Rows from block 5 of a small CTC audio transcriber, named by matrix and row number. Rows with one number within an expert belong to one neuron, the router's apart. Each number is 128 + 32 x the weight over its row's rms, rounded and kept within 0 to 255. All counts start at 0. Numbers have three digits each.
Before each expert's rows are labels from the 100 clips, of 14848, where the router gives the expert most weight on average: "responds to" is what is common among them. Only what is clearly more common there than usual is listed. The data: short read English sentences (LibriTTS-R).
# router: slot weights (model.blocks.5.mlp.router.weight, 32x128, trained with AdamW), inputs 0-63
# gate: expert gate (model.blocks.5.mlp.gate, 16x128x128), inputs 0-63
# up: expert up (model.blocks.5.mlp.up, 16x128x128), inputs 0-63
# down: expert down (model.blocks.5.mlp.down, 16x128x128, transposed), outputs 0-63

# expert 4
responds to: the word "not"
router.8:107153151102177066155135106100153108155115136152131132154127204111173179141155126087137116147117087109148102147086091139108092105129146111085121086104100139168164151134085094142163089124160121
router.9:142155144087141130139186122119183153137069127108106196127119135065136087123168147116121169109167117207166129155073114144129149163183168158075126097126150119166154150068092116150153103121147139
gate.17:082133107148146142199199129143139108143063150180131080099129162161107139114101126107125087137127082121113140113189139148140142120114156156069144115110124140146086145130103085085083145148154193
up.17:139151117115171118139099097113173114109100102125142112135146118152149143116167160173110119120106139088081098117181145092120122193068160162093172115164163136100118085159169155105084150063131150
down.17:145055126129077182150139218206123150137140081180128134153166152091139149163159105126140086108111096113139134133107113181093147140120129129194071156173141139096128142126145116136148083092127122
gate.18:155084100111157132104113159092168133116131149118084121132132100124089127115150148188152146133141132107159139115137083102110115106143136198143170107154199079150139121124093084173087066168072142
up.18:123152145137075126122173092140131112131167111091135107114177137161159118167136158181091139145084130114140106152201104123162097136125147110162130119141124121156143089087137144055167132079106171
down.18:090159126099151084171077201103116120123104091109128155138105140125145157140116162123087167087122145170070134186154110095120181172192112165097105142100140166148160089075140157184053133140132144
gate.19:104155162194088081126137075124099137109144081090072138182136149133097188145137155139136114127134160161182170127116102084131123149146096138126108091130196125099099136161096183123127084113114145
up.19:143149153061097112100129127118118142154143141082133092118147183150103067159089124172141081147064132125134158065061148093083120143110111128161141141115083122127096134143125142103209137145119203
down.19:096152139170117102132138119156110190196112156134119164140097117128100148212091168173110072081130113139141089099161127156182146150123112152163142107106145112145131091117139104128148108138147170
gate.20:196108133186090131115112130141140151081171123089121105107192107121143107136151135151093142189118117139090181127125101184144110137122063132162130121124137149128149124073149142103085174073142137
up.20:112054067127083194157101115134121144162129089133113096151155127093167148130158112095092156120102133165161118146122172107118108158160168114205142093108158138207195113145081127106139109091218062
down.20:116184134149135156157171150193139092062157136169183158101155124045147117134122113141152090089099072078140102149076102174219121129081165105131127170121115168131142129147169072129156098110124152
gate.21:158175133090189102148065150106113105150119167142152158078101157076102104138074096087191076147111184137126119109131185165187115125099119113179108097114185147158142154065164141183128148179114115
up.21:105124119113084127123118139111071085130117127124107130148127145108109123171100128155187135126147127085145202096088117098159116088172119089180079130123143182098127113091137094153130147167107100
down.21:058209121088150159113080157125059168092103067119139161120178143142197157089181165160172125131119134123145133102143127160074127134095175063111151119125148168147127108150104119119135079158167090
gate.22:131118120132156116160077144115116134094139132143121128103070141172189197082149127143099133157139140108108067139145106151182099072154119149126121169083091166124157101102110111103161183150087077
up.22:103179185098112150115114138153124153131153146156085158178138147096106132144099110071175153091162156159080156142098179111078168167126153123226055141123154135107103139161095181161123120130167132
down.22:141207063126110122142150133122142153144127116090113107079104102129116135118124159143102144087079102150139044079185135096193151040107130117168072130121175097185134101083084145116189124067121152
gate.23:114168136129074078129113143057104126142122148109122135074108155081078127097142129178117189143107129129124133074153112164125127110131160126161059166122116078103133145128147097160128096045105107
up.23:157169139169099113103123084093066109144143072155158129120123108132152119109067130197129134174089091182104130149124147108063154115126165122077110142104131141096170094096101121143121112107160185
down.23:124082109132114095137197124160168122136157181088090155180136136152132130196170125135160112099119156057142093105120112166185080089150144109117094164133044124097179143148134152108115178163116090
gate.24:126092155166059155166074114162092177165122066131100127073134105117115166138158163136163145118100132086075148193115140081131123135175133140112111100183132125104107094137139115108069118138132123
up.24:042155074109167108145199068128128120163139115129085148122162137148131083165088126099168138148107226118196192139145072075133168130121112116146119161169113110137133139146085063109164172109139119
down.24:143041107114117114105125143145132112145184124136191038136127108142119109142163166148158114125091089146205167092148109138147158098136124127114105093152133151169126151136159111200122131074163140
gate.25:119099127158143139124104081092123087080112071112155136116186144095131120154154140069090092174150148165097104081104122094075131145121144160188159154114099140063080115120109176164038145139138123
up.25:070132133130084092141119146117114103164143182192104084155135164071172118087099137114137182105178117109176141102097107073098078166160139116100149105143104139114176177110153132105188150133084101
down.25:104089157120117098123086141070118151171096177133076179135119161162099155164147149145076152104089155212101062137140135182169142142089107126186153133121155167083156121126161165086053157154091143
gate.26:187121095106150106062106128130127143103126206101099143145117186151123124181112129156183081221121161083117086150109137083124158090077161167164165159149100119093127088127110136145154122105119185
up.26:085109135129120148149143121195151144062110111126168122109109079129134190116174131090104110087185139146142091119121130160125112122054142099070098134163092077113139100216170170080181145134098147
down.26:143171075110153119080094131118135112066122161079139157112150144113110109183124106154195141152127142167144163133142119121103108078112100143156186067175140206171115162111168120151141121028104155
gate.27:157172127117102107155122167085127145129092087081111119117143163136087083061086121191119126124128188133207145142117095149131100143136146131073113143170107151111037093197070139139107127164081091
up.27:159114163113149096116099120119101092161069186094077166171169063145141115115075137125104097151175176169176159168153093140186086084189090167134089141105086067127134088139093118108107148192138128
down.27:152157143149142140131170121161147081081123157159122090082109116136166109180142165129123147146074082066088062130152138101083185118083132209140132146164100154157128154106136118105135106098100104
gate.28:132145184099105177139092127161157120173112076126117115128113141116136125146092033148113095134137111099113186096098122110132174099087134132110101137188157110124182108083145108188056181078085093
up.28:086154113197166124063151163116145132118130149092119184113152111123111071146066164161124179131101141155101184096112180175138099110118136118152084148102095105107168115128147224101122112162129159
down.28:124116157058075114167137124149136117085152159142140184146125105135167130190177087172117132125102163060172071103156117139085132136098136094135146110115164124136053144143149119169089131116097082
gate.29:102128156081116176140096051173126156181167093123100163093146138140214130132181119110100151099126109124183062151155128118060136174140106158129161111115175173075210160144160156186132131148100123
up.29:129089106139103097095133146170156153175125128096167153116105170106156098142119067151139128076050090120140114105149098154123164127117105093101078085124201134159081093091094198094114122071135125
down.29:192212081104112201104156086057159135099135129140062120166072141149155168115148186129135113200157122111182116142132103085138152075155095155145108107139122101152197167103102180152135128088134130
gate.30:110112134128071096069127135163163136125129134146116142132084157161059131084116125104099157132100092078080177135120160111112136125066156155115110096096134079193073144106166154160150131113110159
up.30:127165132148080142091124131159181061134076098162158112121096112177103131030148082104143161122104087114116124172113148161023138119136145171146179101120155085129105061121136141179169153123147137
down.30:135160113091151156125135126138168154104141154117094116198100138132098164232136138070186112180094117223161111123154116099130134085127098129128147149163111088147123131147135080165162156124151127
gate.31:133151180110154119109038113090119128091164166078102132122151131124124129111090151101168138152127138118087150127082194130158132130186147109101089055187064139161106088150188106149154088077156111
up.31:105115170122165112153073158145112122123167178108149132149115127195095136123175105109126127122082055137100204105115086105171046090161208084139110074163126091082109129150158132127146158089137167
down.31:125143171119082175098135123120130133100134113073194166056134137121168123139126190203098129116149133133168133162116063141133080102153108117044152094118143137108156131149111119138159107144116139

# expert 9
responds to: the word "that"; the word "is"
router.18:109145096146112116147166185137123098167124151135139076135160153109108099089123153134171149161114110159128147088125113135141118103088135074073059138090162131137145130139149091142095119127195091
router.19:123144113149157102190115124112124107164169144134117098107144174133117184095091122102148102119112109153099111117105103180142115121088138041048103155139162192130154146097132083146114107131167121
gate.17:159147136111184144154157098085147115178128176111151137099139151139092120182104108102069126143112135171116126117118146124131138192147132100062146101142143143074178109172108133191161175122090105
up.17:141086147121093118083078148138098103124123096124177144073108117146113138078157175135172113143101114177122116076111105104139105058116180159150173146092147130090158189119090139106197131156105189
down.17:142158098127168191133060086159181106177214136121118112124108125093188156115124122150162139194179122110073137126126141125138163183156118125126101112099085089110106148149122097106103137158112120
gate.18:110063119167127119094135109102113143121135119110117116171185122100108104146128077176144071190108128138203164190172150119095123112131110097171133112125168093097121123079152179152105120073126095
up.18:207151120150180154154112130139107079099112119164188149066105130163149167115193082147105170050175132141087111133100151079114140130107108182094137131118128166175082161089126099107056074138144092
down.18:113177100104123086134164091115118133135131125088153153140035153105157143172134213096106152156119140084148139179173167158139108148141130149157123119072144105090174081096092150129159124112117181
gate.19:170078096135178186098096126098096063120123105094118059099091086125155116181145111078090184171070088081122139141106127109094112135143122133155166127133115158094126135136175138142101119068115140
up.19:147142150155167094107108167026129119145122126128183128185115160131163190169112078100066148194167086091114172117122158151093094126158070144107141222140112140115123164117183108118131151157117123
down.19:110129148163110075139155164126132097124121085169145142150138120118112102131164119117183141133139192196112170108118139144095121150141141178170137094135113129123108104067144132099038107186152117
gate.20:068072168120151121088120136160093125109105080160085094156168122063169173128099107110086145109153109098121156181122180114110084096103146138134138150094137093071134173076090156162098129078157122
up.20:155160144146111109068152124189117138165119103096105113143150107144117159126135128084124066164120136094135189090108126112147145055120163145107079157173223080073101139178138164162062159090176106
down.20:132150118119120179145134150116128106146121186096177117156110088102099136172173167214140151115128124067207159160121127127133138108130113141073149176101170119104161149171129118140128136150153091
gate.21:157114139077186143174103106120175163094104125165151129121080131166150119135159157071149100145085120131147195127140123109109142126135126060120184141105086128152108063176113120097162174089106101
up.21:166071124148079137078143141165079132175114132103142088105118106095136123141101110142130128099068172147090096098117176174106195096161126135134064091175120118112129184100125122097088070135151052
down.21:190138109100194197111128136122111146129110152147194113057139125161135100146140115188190169090066100119152154156152074137087151137163128040111134134097107066152126053136212155141132132174125119
gate.22:162124077085157111101175138115131113165085137115126111156139170165134118135138142136096149185140192137141193119138161075148080082088148115109110180085109121115089157190104103103107165136079105
up.22:133096138139127197165116141126078149146134150127138106075148126124134178125120122102125148117133146185091099159155114050131108037098094112158166158155105151147129138137151117135097118106117127
down.22:148132030129173079137087155124163125135128101087159128106154184152115137129107153112156165142177131113092163117088175130165114171119124121135143192086142115082119066131102095083141133131121136
gate.23:089062129077145076117114130110081123151132148146098189090152092092132116128140160189109173124146143155134135109104142151126094207143137113121152094133095081056112167140120166167078120115115080
up.23:082045165084130128166112116095103074081137110199086184090169095110103107155182146132109175101105148146123128119082186136120103167124171119133087103139139088095136138116120141166104140115103124
down.23:218205111182091180093071138179137051138160092070148134194104120136132151098073125139070146149082114164117130118120140109160074117108120119091160190129123129175101128075144116087208143150125128
gate.24:110164096138127076102148109147166143183047114157117141103173182152107125201095160168142115164161146087133134108127154140174124137119155095119118125146150089119125193111093105193114110138160110
up.24:119098152099152170125111172119148134162190137155080111159110085133141153115129096090117127145109081138105149121101101174112158136102140168083184127055084155139103152139119155189112076213119115
down.24:160085109110082081172134103114157128136077188095137116104173135107108092122067108113117167152130164178163108138143145087147109155102181167036131097134146108066138125058145080115141143142097151
gate.25:116131119101157169119129092105053188065138106134117107114202064083154132152145089151140129195181168053133153101107160109147077148119153111083156117103145120115131139146133171163144045111101124
up.25:130052133142148120076129182156138154093121166129139139090146061063133189150129139136135156139084099088095122131181136113104139105105155079130179122180135133140118164140093095187135150139137077
down.25:129160098093101100094125081160107154154098154093130156141042193115092121072123128126090135168154114134141076102104106150142129116128161155114156118124119126105139162145120083126151209128090107
gate.26:101092143125123135155092077131113202125100094135130166060105152107108126118100048101180121218176111106125115138071214142068082128107101127092165126187117070145132118149156146101057116167100131
up.26:150165149090064144077136155040096095160175183143187094109174180118153184173149155153124097122135124118162144130163056130131170111160100156144162091115109078172083151081112160147124188099115123
down.26:127091143138109124120138117120099183140139107114126186094097173084114101126142082166105111157144126100155145110145137168141103123078093158131149152102175066139187120149141117173125116150170097
gate.27:117111195080197152094102125099170087160156111146090108129166108092089187091066128111121139082120177155153117188195128135088108121162102140149119111137103089166105147156146129141130160088105081
up.27:153171112085124145115113104114071182111125172125139162140145156168135165102134123105178167164094053199120144099120140157111101117173138115134066174150178112150070136163178125120118147175131118
down.27:096172159137102079159071159214112141102154145113118110101148141153103121118179034168123133103173098113083091132151127114164137112146185103142098122107167150085100088100178157071185139130072147
gate.28:137121066198099113181088142082169144058139166115098144124123188134120162111143104137163143133123145114145075111127138052088146073093175141115123137074140108087124107132137119158174126126173173
up.28:090099174140076142110130161103171143146119236103117128094115142152129091109157097138124109083114140191163111170106151087138155117142129170135144141102123067129088119111059099148124159199189123
down.28:176081120131098133120072138151145125115148089134173155117169117145179140158156167082133137131140105020135136049117139138122096197167108101099123151101132177151183060153131117125080093100128088
gate.29:131095083083158137117084111087151157094109103184164102123114171150144176109159117199122144113139118084128096110096075164131137126139143159038120085139109134090152137164129141176158095115104069
up.29:097113174119093116121100155068141200124104136078141124121095146138042125115113120107135138136110151207181151144139179121188157166132099169133147146128133092095165099153047107151087093157142101
down.29:097111107088103144094155189205141150136104128125119156112129186143099134115131092051088126101084174099191177072105114153168145092092118139140128091119140111146116180128172197108125108145127112
gate.30:107078127128158074075152102176085127084056132053148156097161133177187106114149131165109118089138070131102135084068097155116101106101185162160130109133172098135107186122102091198123195136059122
up.30:118108188135155114136145112175110141148089121117138177092144106125181150157105191209058111110110068142125116076150132144168125192139180143106122093121149150083177137086147124202163114122090125
down.30:145148133161105140105126051143089103086141163122151138160164081179115160105152188110178160118190120114175114152118117142124141125113080092123037131109153116099151122177128171087098085143106126
gate.31:206108157137097108157088087123117121134161145166162122112053157086104106180100138123168143118134180171103127118098144127138139144142091129157142125123108123080166127119127150097065159155151201
up.31:104109111072142153135156172194138135134105068126154116111109129128084144087147104064153171133135216080127083115081100099125105112142153128112155101119173146121146090114104130174093131179132136
down.31:173138183162121121146113110141141105161121153058137125114163096103153186125123128123111165162117178107122118157183115127074136127083126131105093131156079179118051156159152138163112091152109104

# expert 11
responds to: the word "to"
router.22:135129113126071113116145147083120120110137104151145186143156157153099123130154150184124187092127152175122181114110085159077095109160184129076072139110156136126132129094107060150129125128163128
router.23:128152110172122087140066148068122061123155126143151116115150151172108193122129148126149147154112122087109132100105111135102075089130148116101076104084093147125131128142116074154114110107162095
gate.17:133131101133149100116127089113000117061122142148083159110142134101115169177131088055080161140126113105147106127167140151158111119117092107065147189138116130135097095156127139128117169108060122
up.17:113127109173128117149149103112040150118073166142117131096176138101098157171146101114091130145133185151091143150141135168183122091148144104156124185135078067117137124131085150120051152088093121
down.17:057161149084096103103101104158204173096137108150144143112117132155151133062101151176168116163126106140178159116186142074102141194093135168156163118122133157114101097084144142168168100099128169
gate.18:150137118141103142121121135117083157145083157062140132114169167109129117095043081078095097137116106120094156154109123146122072128102097162140123189173175132142130066103161123108146122100087137
up.18:110130141107095120124188146161078125098116120089112175191107176140126135118162098099040105153133179118107119131087144086083128166104139147094137120078138142145141134118068144125126099106100091
down.18:095191125147112092114146123117142116127109157163103045115105121126073155145135173108135103116127119135088095158179115140078151129123185183089173099107187125132140117157073127141109082090138102
gate.19:128058124120170149104113054138108156131104163196104097150120186154131139140147078172098147105121110142156136071137148140114127149060109101127085160148121072106077088070134135140117139109150114
up.19:152045133133163130056117104094153139175141158122134185136199091212112143149071125096142117109153099086109158146153086214115154102151098142088169156149120125110097151096147089156187124069135127
down.19:101183092169081110134117092145109130115125126156100134129112117115129098104156119181119152141128138052084087125107104110151121111165127109100162139144094114131173105118140144116095107122135168
gate.20:144147123107135112134192131108125181096071090145086119112098083088118079126148160158106072097105100160160125139119153189087096102136113168104135107098131170184069189166120169106098147083161140
up.20:171119127150110174114114120195160074113145168138074161087184177131130131145105131088169208151165146118133143091101106101092087155130130173099147141057096119139137104112095168155152072149143085
down.20:108144125139130155094134140149158143112089096078171080103090111164155099073114128146169111099144138131134168119093135118169047139117097098086165141104108144168130168117092147109117134070131131
gate.21:147048162123173159115122125149117131111122103178066059177164161136195135119170115087118138132103171156142102119065035180153180157090119093134113168111089121199075098098160085084133155156093129
up.21:165107139116121224082117104092151115123124175096126142122127215034173162096168115114148062094110125117155099097127044183152175126116128122143111198074165110134130079078103085173152157110098143
down.21:085191127153132095144082098114160126113117069134118134121121082120133125167106143111091224159108148125131131162139183101151093173128140118135087130111144156140100153134148123167145083132152069
gate.22:089138142157147161080153153138125169130076101123154104088120139109110136099116131091130118103096116097132114185097129077146152127148118146156088059171189099150090103094092126147096115124093087
up.22:149113128139139128103152140140132154155091106131168170086122154152119165111107139060117143164094122048183158123081101034143108111171103148195137129104161055186161157095086178113060133164094147
down.22:082142168079125092155182113131125137132161099119146155186068133124133141167168103163136168085125179109127096133188150166080123129116140141046086103089129161120107174148201088092148152120096113
gate.23:192117155145099132093144160061131147180132151135134107173114155144138131130120105146108139139119166101122113129113097130143036087112146196111080114159098064138117171115095108097102120167096122
up.23:111152134124132155049148151172128138171074096111101126120121146087139122102116229102101102185140175131118125119116138151159132178101086098117150137123121154123122121157120144159141137136144112
down.23:152049097122140108142173122106157115131100127195086136137139148158164112131120184151090130153088093123113139106140069150097108146110115084109102126125179146115106166137046149127133125122124140
gate.24:123164122111158152097173154132132070116112132169123070144157160122191131083130169145141164113145095122142151143109138129137081089175124120163119124147105110182157142174129105096123160127022164
up.24:135097132132133104158135090157137143141132150076148123103108152175119118161133108096121135103131165127106062124148113095168203170116096144118138118108152144112185104141117095193164168161182107
down.24:103129154148162139057133162096103114134103098146121105134198120139127154103162184152109144161134113070100140077090147158114100089126114076150111165178150101169117066126060112124126103112064148
gate.25:078115155209165074141146124111139114152082152122135126109128160102112156100133120144139101123118095182109119129101097108116102090134091145121164159106146122121147169123103183148087167129056159
up.25:147112113136124033060152110116096159140079121153100143156160158134114091132164129113134096161112178133095149114255093137133119103093127104086130119114125117135120185168082108139099147079138068
down.25:170139051107133132142078122150200197147099121055104123192164140064156132139091148112111124125072121181140122121170099123149134093120120127130109160082160151169171138136105073115108155062172073
gate.26:118133119085244113111152173124142146093129143160149132153129077081164095168088125147084121130135158117136118113158177173140121090101090118193098156215118103141097108085121112154059102092106157
up.26:101109128147128127133194179173116045133115141167162160113117167107075131154085126113158121153117142124093111102182150103190134165186137131162098107121122177186094126158130163125124163122105110
down.26:119151191130124166120081156130157163142177117155122125106152142104141107117137110131100157049128144155168090185155119129133136128094128135094057144144161119071119126085159140057137126174135149
gate.27:140137131147080219109116109074131169156144113151183069101171132154121064173162134156125156082171150137137116131112152108134104194131121146162100124069108086164099128060099095171097136106133102
up.27:127126076099206074167126067188133141156073106134121103196133092095140106109150113100137138126111151116135131120054121157140199170100107133079209134144140136170125174169129091167119149115135153
down.27:119140165179100163059161166080088109142139146159173158107179216148132142111123116170132154099188140163153114116169145160141122100166082194160114160155136119110120120101105166080201088127213132
gate.28:138141122111134184113140089093103099156183098136086094120061169091093138131134130120139102134075105135132122140086092107138103187164151095138137142133143140142122184176142123146134097094098084
up.28:146158187120068112136183157166085117161124098139119144088112119137202094140135051096158147134172167160143067155124064119129090169115117147097110125142127145153119160145142115107181109135138202
down.28:180134144158169053183103131139185114195100121130143107143148114153149082133170126138126118093152080130185125082149161098113087122111086106150159092153138130155165111113064155122105112144107154
gate.29:164108171098191135096182136161116205074144114101164133157153145096146155126155123123170102076158085088151069204135109065073073135124102199130105151127099119112119122150132096125095122117132163
up.29:136106130139146168094178173109080190090152097108151101147160151072126132136167114120160077083134101063160117192146103113105064146126123160141063162150105120128075140134151118135107188112153166
down.29:168158100132091127127163118142129103159158070184078057155141139167209150059099094134155108184095143124092189153097153156142182126164183076125124133131156134124140072119159191127146139121098104
gate.30:140056114101063107122087120083159127165108118170132083110161104159178135107126079064159119158083099103109131144106135112103182126105139170109137139070177152093151155101157146203091120111124128
up.30:118132132137097143144165111103168109118156159106127129131104127106092132129119181132128166181102127134135116162129134186130096111127080146105126194148169126147131157162104035191112121144115099
down.30:141168064101120132131096156143182168162144100108159140137137170094107086099120102122057141222119131159215161119098125090154112155194087126133167117126113087165166135086105173108146086105131147
gate.31:152098194085152090158166147127150159081114167134151113146147126099152131133171045070146096160103088121119147110108119116130130172088123134171153089115126110195127149122146144111101195092094139
up.31:146111055137099186122101117133069130162133093132114158089095174125105101127124151201110184099159136156142113152089118153139131086153129118090112147127130144110119152106110112155161093139156089
down.31:186129049163093180104174141112061161107106159122096132162074130161119141172133102116173179176179111111134033101129095128106140119106111132152110090080086148185094155096137110126104113120103101

# expert 3
responds to: the word "you"; the word "i"
router.6:159106124101160174099101091144151154101031176123152118112105100071133131065130205087109121114120130119167140158115169101122163116150180169108158088095114074082160179115082150188164087134087118
router.7:130083102107218109141111113120140121132078128147162126148097136088184180087116186076126095134084109110138133144109140126089113084186184104145098072083104103147119144109091092177169081113153110
gate.17:155121102131193143093073164190107133085070141185086163142170110101092137150125125171124167098165129148116095141128163099140095113204138161131095158132204133112107130155109128169150130159094146
up.17:105133153096145152098081123152129132066149119133054161117152079076059138151140141132175123125109120178106125160157157052064148160127127164086088098116153122127041136144089106107075158157098185
down.17:106150109145206156129150125134187119142099075052164122105128131094147093093139141033141126149148117126093133123089128063134076083095156175157166091174089106068110161133103126147136108163145146
gate.18:137116123106167015106110146137119135126123222129087098125112127137150119186190118151130188164168102185198124107138130151070119112110149134090154134090142131132092129098150145084087159108128118
up.18:157135126147077106138082124183127117130136103124112125152186130133094086136156110075138111111120122145141113156094146105168101147078156129077118130091182106117083159115200127150118110064103151
down.18:161128183117141123156145129067087103067094157147111118154103141145151124155101097168107152111115115089110143083162087121082135079192124111147056137129111101173166117168065136084136123154094153
gate.19:122087125087113167120162127161160157121118143156083132185130177067102187140140129165101110150193125157139149076117133092110105138117089180161124101143138119099120144107118091136179105146083184
up.19:123078108063127133103108187136101113107177153141123142125157142060148172140101126139135149112151164125168160087137105145064116204077075110178097139097117122081110151119085122094156155134126184
down.19:142139184182142090111103121141145108131076121117104131113102111102137073176103158094142121062098167138125141141140171128125114151128121064069115112133137080105115157089157155106098098144191083
gate.20:121175167113115093151128134186100178133161114141144127037117091124111112133112140160085111134175192177108126099138110214174128166124131197115132074144065123112129148102119086136099125107202097
up.20:114140192167103114143087106139063142059138140157145093120124156092140151106111139154091073114137097206165144100120120114131156147125137123091157058136117110152109129110172120093121110171185087
down.20:126132083081184178111181095100140095141135141111164159140188113180174120154210074099121094123119144135111102123166137150147105092156182147144127093113091202120145146130100080156133097109126144
gate.21:099198155143137111100143144090113210181126123125111089185175117118137134115143137101138143108173167098141113144127137133104110128212122186113139119083130123128119130090180122095113120099163077
up.21:182082090116090151161116125148113117101113172140143173078133183117144080127120137135161138179110131167172133126145114103151151043117188132062209167083166138100127146163197118122150081172139139
down.21:081142112109132123120163145129084175167129044118148091133121096135070121134122157080138196117158111096092216152133135140059092150150096142146088136159093146120104166094154105165137101091132124
gate.22:142106202106128116125144146147139131160200128097097060139134081114115104158126160149110136108094082127138169126200083122054132111067135124086120181150154126174095130088103137104117154178098137
up.22:106136088152176100087183134165101116085073184108183148117102179111128137070140126113152082168144137115106108116155136127153136175159137120191148118075137152106160167125111138143163073096126168
down.22:124134168170156189154114096168108146102139158078140128113082160078087119170109125113146133227043103202118126142142122093060120148186148137102136132109129130129156083132102144087120109134176069
gate.23:112136172214081085157111105128145119106130122148106136083178134176081093125149155151078078153138103126160124124105194086151125110135067072100087086142165093083119139115126065132132186118137121
up.23:093110076155125132132136088128106157107115119178080117100068122089167145142155132126170172141189127150129144155103155097145091116147096168071142081072125075156084163158189180151139126094139062
down.23:182143153125169059141104139084155083146087134123117153102138140130108119121178154136126144119093173133120070160178110152091162159183116166108103161130074143119183101112091080144127166128173155
gate.24:059144097161076112069126102095123102133128076154134161140063120115113141097137142168138112102135152146065135152091114094158105109135144113144131087117122137074104121066157105146100109173134118
up.24:162075154117122148166147122178113115101125115130141164102181119139154053113131131115124086144080125157128157072160195186082078117114128135085070140131151124154150116140112129119169158101113096
down.24:106074099115105120144168200081118093157096112129102154160037101119167147152089201094101145116111138117142142125034175132090133080132143123133119109144099171147119088122101101134120115139109099
gate.25:107131072122183125154179112103155114122147120135130170108073143153132151175115124136173154153131183120089121148118162153185105173138121173150158156142170156084057103098141147112123105131120093
up.25:108145120127083144132104149114197145145117172153107130124118089133144130122130089127148083121194142117088164095111143037089167124118113110217098145121133157135088124102129164144071130136096070
down.25:153120126085118120172159142145177169160186111111139139176061160113140139134154135140117123078139157116170123127175081151178132160161105121091074060129180134155134129152179126109087138147114111
gate.26:120051179158127112122166143106089098177105153131177114162141102127110192104083089162083152135144093118094145100155121087163131154124081124147163197113089170075214091068135132136120171112046097
up.26:103177081108127151192103182076083127098120127157119221126076118085140156126111130138113121143094075168149136187133155168137132112115172146117090081144117109114117108145098156169206143105136104
down.26:108140113067107134095094135076116104112152144081079165121142099117118148099180165172176170121174140107135148147080123124132113158123184108113123135153118106160117106111184154130168069145177112
gate.27:138138075130130051135183119129150116135109108158075128106125104161157153115170158117151194106087097161172127124118101167141124113082140177186133119139064109111130113123163078108051165171080125
up.27:110091165133130186093112228178157155173148101112152125140104120074140058103086097113099136168125137119140138121148128059125096151170106103147107172107165172167095102093125184111154127122151167
down.27:183137055124125149156208122114093104110110189129186187155111099163099130126207104095143136138096115132123067121092164103097170042032108173138145120161148123077146127171141154117138173106125071
gate.28:095131130214148125142090140051125144097183086149126169064065170113142077124152124131122160142100160111155152121167131111156094125153098186130108105096180166106168157156098039137104121105070135
up.28:148156188116169115108076088125140179138195119132160136102174140102131125138142110101099142140092121101098172154105134132148096148123166074059119125158180132123184141119069149115078174090105139
down.28:125128161146128143129142138121083083180098153136128110137096171114102155140194126156146066138171119163127143096147122168168152091068056156207166121116054094127101154148205121152165141177152113
gate.29:173140126141142161096127036177160113124124050202102123103164094117167181133131124094164119169107153139177167080096109103119105152127109116129149118146114201157082091158129120081133114042131177
up.29:098079130073128096173112139096095130093107173076087108146133124157150099171121159148103083122066196113104126116168107160145222098146096114120136135145146092152169106170073094138218098137114116
down.29:138099154138076133073112135147150101149141144160136177180137114086127157106152088013128162173121171111125124165083126138118141091137163160095126083166103125092082069068151125118144057115141170
gate.30:101141135107135095164117112156187126116159120137166084134166075098154181156115130114119096174108148144064105071130120084115138116164134158064143153163137119192112123062153091112141145117127153
up.30:144105143129092126101168099146132174096155148116145148129069121142177146093129137080137168105099098104181141118146106162105138126106103122129117171088100145009178113185103178135118111114107126
down.30:148086067132185114088065131084090168109150125149065064100142136109136076168102083165104118119184129166105097197132120112136118174120101125144123094107136135152078128099160161163134139164164142
gate.31:090217156169106151162128128117107123092120134126133073115126212080094094096093107101140169138132123127106098117167165150161118115154107119113151055169159097106182172131104089192075115101153092
up.31:109097174122087132098183149079082124077113151156181061191161082154072107186084112171133141131088159065114146118130134164182123146109152130198139061134160089104166173096126159169144167117181131
down.31:147168127180143170082151105103174138154161130140098157077127183147174143125202086109168053145081161133116062111129157064061137131131136124083147166115181159110077119168113131128077117146097115